config.yaml
translate: 0.12
norm_position: "pre"
inner_norm: false
head_dropout: 0.2
beta2: 0.95
max_precond_dim: 1024
Rows from block 2 of a small image classifier, named by matrix and row number. Rows with one number belong to one neuron. Each number is 50 + 12 x the weight over its row's rms, rounded and kept within 0 to 99. All counts start at 0.
Before each neuron's rows are labels from the 100 images, of 14848, where the neuron reaches its highest value: "responds to" is what is common among them. Only what is clearly more common there than usual is listed. The data: microscope photos of single blood and bone marrow cells.
# fc1: MLP up (model.blocks.2.mlp.fc1.weight, 1152x192), inputs 0-95
# fc2: MLP down (model.blocks.2.mlp.fc2.weight, 192x1152, transposed), outputs 0-95

responds to: cell type: artefact
fc1.604:49 60 46 39 47 66 57 45 62 45 39 47 50 67 55 65 44 53 50 62 55 37 55 42 72 38 44 43 64 44 65 41 64 56 24 34 47 70 45 58 50 48 38 60 62 39 54 46 54 42 25 37 54 39 42 63 43 52 54 50 43 72 29 39 48 30 48 53 75 41 70 45 53 54 57 43 63 51 47 54 60 40 58 56 43 47 41 26 55 60 44 60 43 74 42 74
fc2.604:52 49 40 53 32 39 37 52 73 52 21 20 45 57 49 52 52 33 65 45 58 61 51 56 54 70 45 42 46 43 62 55 61 37 69 50 33 44 47 40 63 49 63 47 59 72 71 45 50 36 54 39 46 55 75 51 39 48 30 49 37 53 68 58 59 52 53 55 39 47 71 48 42 64 59 50 71 37 62 59 73 54 42 72 42 50 56 69 22 57 60 35 64 53 45 38

responds to: cell type: segmented neutrophil
fc1.676:63 37 66 59 63 57 83 60 51 62 38 49 46 68 59 57 28 49 54 42 53 50 40 55 51 67 73 30 41 50 14 70 56 56 60 27 56 51 76 60 45 49 51 61 37 37 40 81 57 45 63 59 50 47 39 48 51 32 55 33 51 49 67 53 69 45 39 52 30 33 45 23 43 54 87 63 46 55 65 60 66 63 43 73 74 42 30 70 30 33 52 55 44 52 65 50
fc2.676:69 68 54 18 34 37 28 38 24 54 45 46 46 47 51 52 76 64 52 60 49 54 48 55 54 46 57 38 53 67 40 20 47 62 50 53 44 41 40 68 35 46 60 50 57 71 49 55 42 32 38 54 46 63 64 29 58 52 13 25 47 26 55 59 40 32 63 42 71 57 30 64 46 53 34 54 50 50 33 56 42 53 63 34 36 32 61 64 61 50 48 49 59 42 44 58

responds to: cell type: segmented neutrophil
fc1.543:62 62 65 56 65 59 52 51 56 66 57 53 67 57 47 42 83 50 85 68 54 44 37 71 39 48 42 41 48 51 50 30 50 41 72 39 54 53 41 48 59 40 54 67 41 38 52 49 41 55 54 37 56 43 39 60 49 34 43 43 57 69 95 67 56 32 63 60 44 34 47 43 35 53 46 38 59 65 47 32 40 46 38 48 55 42 54 51 53 61 36 60 55 51 64 70
fc2.543:37 33 70 49 45 43 36 40 41 32 43 61 34 43 44 45 34 51 43 54 49 51 44 43 65 52 47 54 50 50 52 43 63 49 56 51 54 56 76 54 53 51 50 39 52 63 73 43 52 52 30 58 49 39 62 49 30 44 58 60 47 43 41 56 48 25 60 50 45 65 30 46 41 44 49 50 54 43 46 35 54 44 58 26 55 62 81 55 56 55 58 40 50 42 47 29

responds to: cell type: eosinophil
fc1.692:43 88 62 43 42 45 49 44 52 68 59 50 53 63 59 47 74 51 53 48 56 41 44 50 55 37 61 22 42 51 73 44 54 56 53 33 20 48 43 65 36 67 37 55 41 42 58 56 46 65 54 65 59 66 55 31 56 57 75 51 72 60 49 29 43 40 69 51 65 41 52 39 57 33 63 48 42 70 52 48 42 68 35 30 34 55 35 22 59 45 36 49 54 74 42 71
fc2.692:55 38 32 49 50 65 37 45 72 33 28 35 55 54 44 45 46 49 55 61 57 37 70 34 66 40 52 83 42 43 53 27 37 51 53 67 49 56 42 44 73 39 55 70 55 67 74 35 54 38 51 45 61 49 72 37 57 43 47 47 60 53 57 75 60 51 30 39 52 66 59 40 44 74 31 50 62 35 56 46 53 22 49 77 36 40 62 54 48 58 54 56 66 52 42 34

responds to: cell type: segmented neutrophil
fc1.253:60 64 65 49 42 38 38 49 75 52 40 36 51 39 51 33 38 39 48 65 43 59 62 55 56 60 59 52 39 65 26 47 53 31 38 59 28 46 63 49 60 59 49 47 31 54 45 61 42 48 38 39 49 53 33 33 41 19 27 45 43 48 56 49 57 60 47 43 38 58 56 36 62 55 52 22 37 61 66 57 57 28 36 51 48 49 50 42 56 61 68 19 53 47 24 46
fc2.253:47 31 21 56 48 44 62 54 43 57 62 66 58 51 35 55 49 58 48 53 39 33 51 40 35 27 68 55 35 73 44 66 44 53 62 65 79 57 45 49 38 59 50 47 62 42 33 72 61 60 39 41 46 32 57 40 61 57 52 49 63 61 43 34 32 46 61 50 65 48 45 67 34 58 44 46 57 63 64 31 51 60 64 43 45 60 47 51 42 52 46 45 44 45 74 60

responds to: smear: peripheral blood; cell type: segmented neutrophil
fc1.234:58 52 64 43 52 59 62 60 53 52 78 52 35 47 47 38 64 33 70 67 37 54 48 43 44 42 61 57 58 37 36 66 35 40 14 59 59 61 85 58 34 58 37 76 41 45 45 59 59 35 47 31 53 47 50 44 41 64 33 40 43 38 66 52 52 53 53 47 42 53 52 42 62 47 30 45 39 50 73 63 60 48 38 46 38 52 60 66 45 59 55 53 37 35 46 31
fc2.234:49 61 35 51 41 33 57 45 51 40 42 56 47 43 42 70 60 64 66 49 43 45 62 70 60 46 47 46 51 50 63 36 58 63 45 61 57 49 47 28 47 48 35 54 46 34 66 75 51 80 30 40 49 77 48 39 31 52 61 64 43 69 44 39 45 37 54 47 56 49 58 55 45 24 36 46 67 62 42 42 58 37 45 51 61 60 59 09 51 57 54 38 48 31 54 66

responds to: cell type: eosinophil
fc1.292:75 81 66 50 54 60 61 77 44 44 59 40 54 58 46 45 61 51 61 58 52 54 47 60 37 40 56 62 63 26 42 55 57 72 16 44 76 38 46 55 41 47 57 53 54 52 38 51 50 47 40 79 60 38 59 71 45 79 34 55 38 72 42 39 60 46 60 55 28 23 46 52 44 51 45 59 47 62 61 53 71 59 44 62 40 56 68 53 46 40 44 41 58 35 48 42
fc2.292:31 35 45 44 49 43 38 48 55 28 42 26 55 57 37 55 61 56 51 42 49 41 45 52 64 59 38 42 54 52 54 41 57 57 47 42 44 47 50 54 61 57 40 56 56 50 55 70 36 68 62 61 54 59 28 49 53 52 63 71 42 54 56 42 44 55 56 47 66 60 38 43 60 38 48 33 72 42 25 27 34 36 46 48 75 64 55 54 49 41 67 47 43 39 50 43

responds to: smear: peripheral blood; cell type: segmented neutrophil
fc1.397:56 63 38 57 53 65 29 57 75 48 54 53 49 55 60 56 62 24 61 44 42 52 31 42 45 47 46 40 34 71 47 33 38 77 33 26 47 44 72 56 58 25 53 43 54 46 59 34 60 52 42 44 50 52 44 55 45 51 33 33 33 41 63 48 59 52 63 29 55 44 66 41 32 31 36 47 51 29 42 45 64 31 69 54 38 57 41 52 50 69 48 49 51 60 51 47
fc2.397:51 37 67 66 34 37 35 46 54 48 56 64 55 53 57 43 54 37 49 33 46 53 63 59 49 74 44 70 52 55 48 76 36 44 46 48 55 35 33 43 39 68 64 48 35 58 49 62 48 66 73 46 55 51 46 59 60 49 53 71 52 63 30 63 50 37 45 39 47 51 33 59 57 43 52 38 26 52 57 51 55 54 48 53 52 51 60 54 56 36 45 30 36 27 60 56

responds to: smear: peripheral blood; cell type: lymphocyte
fc1.523:41 46 63 69 50 46 52 50 36 62 62 62 54 55 73 46 52 47 89 52 55 50 75 36 44 64 45 42 49 66 22 54 48 53 57 33 31 49 47 62 54 52 28 47 30 56 49 55 62 71 47 60 52 49 36 72 38 53 55 53 53 70 47 52 54 78 48 48 39 51 40 55 59 68 56 50 42 42 58 38 51 53 59 58 45 40 34 65 30 55 47 52 56 46 68 39
fc2.523:56 61 59 46 36 57 37 55 47 36 63 51 37 41 58 45 48 36 38 51 46 47 47 47 49 53 38 30 55 72 61 29 62 16 57 61 61 53 45 55 57 48 68 35 40 60 42 54 59 54 49 71 55 34 41 65 48 45 69 38 56 48 62 33 51 43 59 53 60 50 58 42 43 47 46 66 59 40 62 54 47 53 64 52 56 45 49 60 50 45 52 68 48 56 39 58

responds to: cell type: artefact
fc1.343:28 60 57 49 34 86 29 65 61 34 38 37 52 52 59 53 61 50 54 72 28 32 61 49 71 66 46 54 55 43 65 34 43 61 52 43 34 46 75 41 57 27 52 60 63 46 51 45 47 51 57 59 53 41 38 54 54 54 44 64 53 58 35 25 65 58 40 50 61 69 70 39 69 52 34 48 64 30 63 54 62 45 39 73 48 47 51 36 38 34 44 38 51 43 52 44
fc2.343:38 57 43 68 49 40 48 36 48 41 57 71 43 39 59 51 70 43 20 52 47 41 69 39 41 31 46 56 53 30 41 40 54 34 25 50 82 41 39 56 46 48 39 47 27 52 69 60 42 21 47 46 62 52 42 48 56 30 47 44 68 68 60 45 33 51 54 52 34 41 50 69 32 51 28 43 52 57 44 39 54 57 37 49 59 53 84 56 54 37 25 31 44 50 69 31

responds to: cell type: eosinophil; smear: peripheral blood
fc1.507:51 87 65 44 54 58 58 53 58 40 70 49 36 52 49 50 38 34 66 50 44 62 10 54 43 51 30 44 52 68 50 62 46 64 50 73 42 60 54 46 43 53 44 56 63 62 58 40 50 38 46 45 42 47 41 51 53 66 43 44 43 49 51 37 60 55 65 54 31 36 38 52 40 44 38 54 33 66 52 44 40 59 70 75 44 44 58 47 33 76 42 32 72 45 41 43
fc2.507:44 29 60 45 44 38 44 33 40 38 21 64 63 59 38 57 62 43 44 47 63 36 46 65 51 63 45 51 50 32 50 23 53 49 42 48 58 58 60 65 44 75 43 69 57 79 62 44 45 67 52 71 58 49 54 65 49 65 57 67 53 56 49 52 42 29 65 62 42 73 43 44 52 59 38 45 62 58 34 39 54 34 58 46 54 68 56 40 31 42 66 56 46 40 55 31

responds to: cell type: blast
fc1.742:47 45 31 44 41 51 38 45 54 43 25 58 41 56 68 51 59 42 67 31 64 52 50 28 54 65 59 47 48 48 67 57 28 36 46 61 45 65 24 51 47 37 34 37 44 49 55 54 46 43 44 42 69 42 49 53 51 41 51 40 55 40 45 65 85 50 43 46 52 31 60 51 50 49 59 58 60 41 39 48 46 88 39 61 43 52 53 45 68 36 54 53 34 85 66 21
fc2.742:18 47 60 48 43 54 24 60 52 38 49 42 49 29 40 70 45 37 51 35 39 33 67 65 52 57 46 38 55 56 40 60 58 62 62 50 31 53 40 55 44 32 51 41 56 36 56 54 55 75 60 53 66 56 54 42 42 49 55 56 46 49 45 40 41 57 35 25 58 55 34 58 40 53 55 51 52 48 57 34 40 53 32 50 57 36 50 61 57 49 57 64 57 63 51 45

responds to: smear: peripheral blood; cell type: platelet
fc1.142:43 59 32 49 58 58 53 59 61 76 26 63 37 48 44 50 68 45 56 36 49 40 27 60 18 49 61 32 67 39 48 34 39 42 46 37 63 44 39 41 47 53 53 54 65 70 27 51 59 47 57 45 53 35 56 58 41 34 60 63 43 24 48 35 60 35 42 50 50 54 27 26 55 38 51 67 47 68 76 64 57 45 77 53 54 42 38 39 44 23 42 53 65 71 33 57
fc2.142:72 35 57 41 59 65 47 59 46 16 46 63 58 61 55 49 60 65 39 55 50 58 37 34 43 44 54 52 36 39 48 62 61 58 34 63 43 62 78 51 44 59 57 56 41 54 47 56 44 50 57 57 54 40 62 36 37 56 47 28 66 28 69 62 35 50 48 58 40 57 60 70 33 46 46 33 84 49 45 35 50 73 44 79 37 66 48 66 60 45 29 32 62 39 59 47

responds to: cell type: eosinophil
fc1.126:41 66 67 36 73 68 60 66 62 69 35 41 63 58 56 47 41 61 58 42 39 62 41 70 37 39 42 51 51 31 45 39 59 89 41 23 30 31 53 51 53 45 36 52 63 42 42 57 45 62 51 60 49 71 52 51 59 44 26 59 53 50 46 51 74 47 40 37 55 48 53 37 61 56 47 38 34 48 47 40 42 40 58 68 36 77 41 35 38 68 51 41 70 57 42 52
fc2.126:38 21 47 68 34 42 28 64 52 51 43 71 45 49 54 52 40 54 45 55 62 55 47 35 50 58 60 47 52 57 61 55 53 44 65 44 61 53 58 63 56 62 60 60 48 65 47 41 38 33 77 38 45 38 34 29 59 70 44 49 61 36 58 41 43 39 47 50 58 42 49 53 57 45 33 46 65 54 28 44 37 35 49 61 58 50 55 38 51 68 41 38 53 50 34 57

responds to: cell type: eosinophil; smear: peripheral blood
fc1.109:53 53 56 52 63 58 47 55 48 45 91 51 48 75 48 59 67 64 68 70 61 66 61 41 28 34 57 60 52 55 55 50 48 70 39 64 63 65 62 42 35 54 42 40 61 77 62 39 53 25 57 42 32 61 40 56 62 64 33 52 32 63 54 31 59 51 43 53 72 57 57 38 36 57 39 62 34 61 45 49 48 52 34 29 44 41 73 53 42 57 48 51 48 44 49 35
fc2.109:29 52 43 37 52 53 47 55 49 49 42 50 40 51 30 48 53 58 75 45 53 33 40 51 59 64 51 63 45 38 48 53 72 38 40 51 51 46 52 35 37 45 47 53 40 58 73 41 37 75 55 70 56 46 35 52 36 49 71 55 47 41 82 48 57 43 65 40 41 61 59 46 54 37 63 26 71 48 47 34 45 51 43 67 56 66 58 43 68 49 55 68 37 45 50 43

responds to: cell type: blast
fc1.575:58 36 35 60 46 57 46 59 41 60 38 67 39 50 39 42 56 72 21 40 34 59 44 30 38 76 46 51 51 43 60 42 52 72 55 75 45 58 58 55 44 52 46 29 52 41 55 53 49 51 60 49 44 38 44 33 30 65 60 67 58 49 56 55 47 69 55 52 62 48 29 68 45 76 58 50 37 44 38 41 46 59 28 59 67 43 33 74 28 40 43 42 53 66 55 45
fc2.575:51 49 52 34 51 57 46 48 43 63 43 66 50 33 31 36 42 56 63 57 36 61 50 34 41 57 31 45 57 45 34 49 50 45 62 60 43 34 58 39 55 50 43 42 27 29 62 39 48 47 42 42 44 60 46 54 52 40 63 55 57 64 36 48 50 43 35 30 36 60 46 45 70 52 69 51 63 48 68 33 36 51 44 46 37 66 75 55 34 59 53 30 38 31 26 67

responds to: smear: peripheral blood
fc1.390:55 65 53 51 46 62 41 44 50 67 61 59 43 54 71 52 51 43 47 14 46 52 66 52 47 61 52 53 34 36 63 65 32 60 42 31 55 43 47 61 61 57 45 56 50 62 60 35 50 60 45 68 59 50 44 47 48 57 55 55 54 55 38 58 64 37 74 57 52 64 52 64 54 36 29 39 76 28 63 29 40 56 33 48 50 37 72 44 46 58 46 53 51 44 45 38
fc2.390:56 39 42 74 40 58 65 79 38 44 50 39 56 49 57 48 29 45 56 56 46 31 60 38 63 42 58 73 68 63 63 49 59 50 64 59 45 48 38 44 28 30 52 60 57 42 31 48 42 51 43 33 45 60 56 45 57 68 41 48 35 48 55 43 43 58 40 34 41 35 67 31 40 72 68 61 27 52 57 56 47 48 59 41 61 29 55 54 50 59 50 46 38 46 41 39

responds to: cell type: segmented neutrophil
fc1.595:66 56 37 52 51 42 30 56 65 57 63 69 41 41 51 37 64 44 49 45 62 53 42 54 44 57 47 55 43 51 57 63 38 43 57 66 63 46 63 50 28 67 39 59 63 44 39 35 56 38 47 44 52 66 49 53 45 44 65 37 69 37 52 55 40 53 40 45 65 57 50 33 25 41 60 16 46 46 38 19 78 45 49 76 45 38 63 56 66 54 42 60 56 65 49 54
fc2.595:31 70 61 53 48 46 32 43 49 31 72 40 75 46 61 42 42 48 40 43 49 37 47 57 39 56 25 38 52 61 50 23 56 41 51 54 61 47 35 55 70 53 63 41 57 58 28 58 49 50 50 52 36 59 26 74 44 46 50 45 53 42 64 63 54 61 72 48 26 35 36 66 54 42 54 56 63 37 32 51 54 52 35 51 36 70 31 41 41 48 63 42 37 29 43 53

responds to: cell type: eosinophil; smear: peripheral blood
fc1.559:60 80 59 45 73 55 52 54 35 37 42 58 47 53 55 46 57 67 58 51 41 47 40 24 45 50 48 54 41 47 45 54 52 68 59 48 54 61 52 54 40 39 30 56 56 57 43 46 69 51 65 63 68 47 51 58 39 59 44 48 54 42 69 55 59 51 29 41 14 53 44 29 55 33 59 34 56 45 39 39 42 59 25 51 52 64 54 45 31 22 44 44 51 25 57 48
fc2.559:37 52 34 50 47 55 46 37 48 39 52 39 23 57 43 32 72 64 66 61 51 28 56 54 60 46 41 62 44 40 59 44 45 45 44 63 46 44 50 58 51 45 53 41 40 59 56 61 57 56 49 38 55 57 45 39 34 41 82 62 54 53 50 55 51 45 65 57 49 64 35 57 64 34 33 69 50 52 59 34 47 50 55 62 47 50 61 49 44 44 39 39 40 61 21 34

responds to: cell type: segmented neutrophil
fc1.578:52 53 42 59 39 72 43 63 46 62 38 47 82 44 47 40 29 55 37 29 50 68 51 41 40 41 37 45 52 36 52 52 37 35 51 56 24 32 36 47 64 41 37 41 28 41 47 35 35 66 53 32 42 57 52 58 36 29 57 67 27 45 62 27 47 51 48 56 55 50 24 55 43 41 35 48 22 57 27 62 39 45 42 43 61 44 42 63 46 25 55 53 58 27 52 57
fc2.578:56 54 23 64 54 39 47 45 39 65 34 42 47 34 31 60 39 51 53 65 57 47 44 53 38 50 55 55 54 51 57 57 55 51 38 39 67 51 51 62 52 38 36 45 67 62 44 34 59 58 51 35 43 59 40 48 63 51 45 61 36 53 68 47 50 42 55 23 27 55 65 61 42 61 52 33 84 47 52 54 56 45 48 50 49 64 34 44 14 50 44 32 62 58 31 58

responds to: cell type: eosinophil; smear: peripheral blood
fc1.297:38 64 51 28 51 49 66 44 38 42 55 34 36 46 78 44 58 47 81 52 52 53 49 45 68 55 59 64 50 23 54 61 32 83 49 50 47 53 57 62 49 44 46 64 45 50 50 20 42 50 68 51 61 42 40 64 43 37 40 72 67 47 63 41 79 20 50 37 47 63 44 31 54 42 47 45 50 49 67 55 64 57 77 66 46 56 41 35 48 53 46 39 41 49 44 43
fc2.297:37 53 53 46 36 52 53 32 51 47 49 62 36 61 45 57 23 52 63 39 37 29 50 50 47 37 39 56 58 58 60 50 71 31 57 52 43 62 45 34 35 54 48 33 60 72 65 61 60 49 42 46 53 49 65 34 56 77 79 67 42 62 36 67 30 41 61 53 34 52 48 55 24 46 63 43 51 61 33 55 52 60 46 48 39 60 68 28 40 60 36 58 43 41 36 34

responds to: cell type: promyelocyte
fc1.180:51 54 59 48 55 36 58 40 70 30 45 49 54 43 22 81 60 37 62 36 62 57 56 41 59 49 45 68 39 52 42 64 69 58 29 49 40 38 47 34 53 67 36 62 36 61 47 32 69 15 48 65 59 57 39 59 55 51 62 31 46 39 59 86 68 44 52 50 42 54 34 52 65 48 35 28 50 58 51 36 46 41 55 60 58 72 45 34 46 55 60 46 53 64 47 65
fc2.180:59 53 40 59 56 32 70 46 55 61 42 56 30 26 53 55 52 50 48 45 42 71 48 56 60 64 56 74 46 37 57 63 48 62 60 52 63 50 47 61 36 36 41 62 53 47 56 52 47 56 63 53 60 42 71 60 57 56 50 48 53 54 39 33 42 33 38 54 52 44 62 44 59 67 41 58 60 50 70 41 29 60 71 54 41 30 36 27 54 55 44 50 41 62 36 66

responds to: cell type: promyelocyte
fc1.527:49 59 64 76 48 42 45 29 44 42 52 30 14 51 60 60 40 35 40 50 38 37 47 55 43 49 47 44 60 49 37 37 65 47 50 42 44 57 36 40 43 71 54 42 46 55 39 43 50 53 49 57 45 46 44 64 62 47 43 38 43 37 53 48 37 37 75 57 44 57 33 62 49 46 54 29 25 78 64 50 50 43 30 47 57 42 58 36 53 69 55 41 54 58 47 39
fc2.527:53 46 73 54 39 45 66 55 61 72 53 48 32 26 47 51 61 31 50 41 44 55 52 53 51 49 40 70 59 60 74 66 57 60 59 38 55 58 39 50 34 37 40 50 54 55 71 53 61 44 45 58 72 34 51 65 49 40 64 59 50 58 62 60 34 41 29 40 57 72 74 50 62 69 47 58 33 20 61 64 52 34 61 73 62 44 42 37 64 43 57 47 46 57 44 67

responds to: smear: peripheral blood; cell type: segmented neutrophil
fc1.175:52 66 48 50 41 22 64 66 37 42 45 38 43 40 57 44 58 45 37 47 55 67 49 51 51 66 52 60 50 66 63 52 42 69 39 45 40 50 79 65 51 46 36 60 53 37 76 55 46 53 47 55 31 57 46 58 38 29 29 15 55 51 52 40 67 43 48 39 36 68 55 52 54 30 40 54 48 57 70 70 49 34 46 66 49 51 55 59 39 49 55 34 42 42 31 46
fc2.175:61 42 54 42 67 53 48 37 41 45 50 38 67 41 48 46 49 63 68 60 42 41 60 55 55 31 48 45 28 43 59 60 44 41 56 51 62 49 37 26 52 40 59 60 41 60 51 75 63 45 47 47 66 45 66 31 58 70 54 65 52 82 63 53 28 45 50 49 60 39 52 70 28 42 53 54 51 47 37 51 55 52 50 52 39 58 40 16 49 50 39 44 43 47 67 46

responds to: cell type: artefact
fc1.728:34 55 44 25 54 33 34 51 59 52 39 51 68 32 68 52 52 51 40 56 46 51 62 61 56 49 49 43 52 61 39 50 40 43 38 51 33 28 36 45 44 41 43 53 44 53 61 52 45 50 50 47 56 52 34 15 33 49 79 59 55 64 64 43 45 62 51 44 47 22 30 50 52 61 54 44 45 44 50 37 60 58 64 51 30 56 59 42 53 47 55 54 56 70 47 46
fc2.728:53 39 56 66 36 55 59 57 36 57 68 49 49 56 37 51 60 64 43 35 55 25 55 48 55 52 46 57 54 52 61 27 49 56 63 57 41 52 48 57 42 55 41 40 48 51 44 53 54 45 61 55 56 51 72 23 51 25 52 29 64 42 33 53 50 75 34 52 51 45 53 27 34 53 36 62 44 61 38 41 50 46 26 47 48 69 56 25 66 53 33 57 42 62 52 46

responds to: cell type: artefact
fc1.710:47 58 58 42 69 33 43 40 64 48 49 45 59 49 40 66 40 42 42 50 55 39 57 35 60 75 44 46 43 66 45 54 41 59 64 64 58 64 52 35 46 26 52 54 59 47 63 48 73 53 66 51 47 50 19 41 72 24 43 31 66 43 56 60 68 58 48 57 55 62 54 42 20 43 53 39 44 36 60 52 47 48 62 68 52 56 60 64 28 53 41 34 41 41 46 54
fc2.710:49 34 42 55 37 44 40 43 52 58 38 55 44 68 45 49 67 60 59 42 63 55 61 41 69 32 62 45 65 47 26 69 51 53 66 44 49 48 47 66 54 74 58 74 40 66 62 53 51 38 29 50 33 40 67 53 49 54 63 74 50 74 38 72 41 62 46 45 29 59 53 57 51 51 73 55 49 63 47 65 47 47 69 49 36 53 24 36 71 61 68 31 41 64 57 51

responds to: cell type: blast
fc1.242:38 25 53 49 49 57 58 63 48 61 42 55 46 40 45 51 51 51 48 47 44 58 45 32 57 50 55 46 49 30 38 64 59 51 58 55 37 55 51 23 26 54 53 67 35 62 29 52 59 45 38 31 54 72 51 28 39 38 53 59 33 55 51 41 66 36 39 32 54 42 09 33 62 61 40 55 29 54 55 66 60 83 72 50 43 43 28 53 39 63 47 53 62 62 51 54
fc2.242:53 53 47 47 38 51 61 48 65 39 43 63 64 51 43 38 50 33 50 43 52 57 50 43 35 41 57 54 53 79 58 42 57 80 22 30 48 56 68 53 57 59 60 55 40 48 64 59 49 61 56 34 68 35 32 55 57 73 27 27 50 59 46 52 41 61 58 52 50 71 58 65 43 36 56 56 54 35 38 43 47 47 23 28 32 40 60 52 22 42 71 27 64 42 53 37

responds to: cell type: blast
fc1.39:50 57 59 37 48 45 40 47 63 34 08 50 44 42 41 45 22 50 47 47 62 32 53 38 35 59 62 49 66 45 38 34 56 10 62 55 52 66 34 54 60 40 44 46 53 48 68 48 38 59 46 37 46 46 48 52 49 36 56 40 38 60 35 37 41 78 59 69 61 63 54 35 42 59 71 46 45 52 66 53 32 66 27 47 53 55 57 52 35 52 58 47 66 23 68 62
fc2.39:56 61 49 57 50 53 41 43 45 37 48 30 58 63 30 87 45 50 52 33 45 35 34 57 51 48 63 52 51 39 57 43 37 55 51 71 46 37 36 37 49 51 50 40 54 33 61 54 75 58 36 29 61 37 33 55 50 33 43 46 31 76 62 42 40 50 45 36 42 54 59 62 64 50 39 64 53 57 40 79 53 36 61 44 29 64 55 45 47 44 43 45 65 68 52 37

responds to: cell type: artefact
fc1.348:50 61 53 38 48 67 51 45 72 53 46 48 52 38 59 49 33 49 64 54 39 30 54 47 43 51 60 49 49 60 57 56 54 49 49 39 72 55 53 48 38 51 65 52 37 62 59 45 33 57 61 45 37 37 33 60 45 33 44 57 36 60 58 46 46 50 42 69 58 62 54 54 43 66 37 47 49 48 56 71 57 49 43 52 62 20 45 46 55 45 55 53 44 64 39 37
fc2.348:50 56 40 52 54 44 56 74 54 54 52 57 49 42 50 42 61 50 40 71 41 58 24 36 61 47 64 55 59 34 48 58 48 62 60 41 60 15 36 41 47 62 43 31 32 31 67 46 76 23 33 50 45 59 59 35 73 41 45 48 56 38 42 67 47 86 52 31 46 42 55 54 56 30 67 36 55 55 46 45 36 54 50 52 43 44 50 49 26 51 47 43 41 62 55 63

responds to: cell type: blast
fc1.417:48 46 55 40 59 46 43 52 63 55 38 74 47 54 34 50 26 61 58 39 56 62 28 53 50 73 64 45 55 50 73 70 50 53 68 57 35 40 32 41 65 60 34 35 80 42 53 56 68 42 65 58 41 57 69 70 37 57 42 77 47 60 34 61 55 45 49 58 55 60 46 37 62 58 26 45 54 78 41 60 30 44 40 65 41 60 72 62 41 60 69 50 57 53 53 53
fc2.417:60 35 46 43 24 43 23 47 44 21 44 56 68 43 78 65 24 46 46 32 47 38 58 65 60 16 45 81 51 50 52 58 14 36 50 42 49 56 33 30 43 61 62 63 61 68 59 50 42 53 72 39 62 63 49 66 63 39 35 58 57 45 44 53 39 50 51 44 52 43 43 59 38 49 68 41 29 51 62 62 45 59 56 43 38 54 43 31 43 56 58 36 59 48 41 38

responds to: cell type: segmented neutrophil; smear: peripheral blood
fc1.295:47 48 44 51 62 72 59 47 61 38 38 71 40 51 66 49 42 53 44 46 22 51 47 49 64 42 52 64 21 49 50 46 45 48 51 50 44 36 38 57 55 44 18 43 43 43 65 26 38 51 75 61 52 53 37 39 50 40 49 67 70 44 40 39 31 51 55 44 44 50 49 43 40 55 46 50 30 50 28 54 29 62 55 66 46 22 56 58 42 59 34 34 54 42 58 40
fc2.295:49 49 49 43 35 50 30 59 42 59 64 46 44 56 58 55 54 49 47 64 50 50 73 51 48 69 49 43 61 57 52 68 37 44 45 41 75 54 50 57 43 40 43 48 34 54 48 52 65 46 50 56 45 57 36 61 47 34 49 47 44 47 63 42 53 34 30 55 48 30 53 47 34 51 30 59 58 58 32 59 59 26 40 35 34 48 47 39 59 50 68 72 53 33 44 52

responds to: cell type: artefact
fc1.457:53 68 54 43 54 56 47 44 47 40 67 48 51 53 39 41 61 40 41 42 41 37 57 57 40 38 80 70 57 26 59 50 33 48 48 58 52 55 41 34 36 57 72 54 40 56 45 51 31 33 36 34 50 57 51 50 37 48 71 38 54 57 52 69 57 58 62 42 47 51 50 66 49 62 47 56 53 44 35 63 52 57 38 63 41 61 55 62 70 49 66 65 62 47 52 46
fc2.457:59 46 09 51 29 45 54 44 60 56 44 69 50 45 52 65 28 35 64 46 65 34 37 37 46 44 40 54 49 68 39 69 66 63 60 59 42 40 74 61 69 59 46 67 44 30 33 61 37 57 38 58 34 50 51 38 49 44 48 35 79 58 52 35 43 60 50 47 69 37 57 36 51 49 35 73 47 51 56 31 48 53 53 57 66 62 53 59 47 54 39 38 35 48 49 42

responds to: smear: peripheral blood; cell type: eosinophil
fc1.368:39 48 35 45 53 38 52 38 74 47 59 68 54 43 59 45 53 50 46 45 66 41 46 22 32 20 74 48 64 35 68 38 34 31 28 43 59 52 64 70 53 36 58 49 71 42 45 75 64 48 79 53 56 47 55 56 45 37 57 43 46 57 52 62 46 47 62 58 77 50 49 26 67 44 58 45 44 63 63 64 68 71 54 57 53 59 42 22 66 41 40 54 58 73 40 70
fc2.368:55 38 37 57 59 66 30 68 61 38 52 63 44 51 52 40 69 45 52 62 53 59 56 54 40 52 50 50 31 33 43 49 60 56 72 63 43 58 57 58 57 55 69 63 35 60 37 47 57 24 38 63 47 52 50 36 40 56 37 50 68 37 54 52 51 58 51 39 43 50 56 76 30 54 61 52 73 48 48 52 43 67 49 83 43 56 41 79 43 68 42 37 47 46 53 42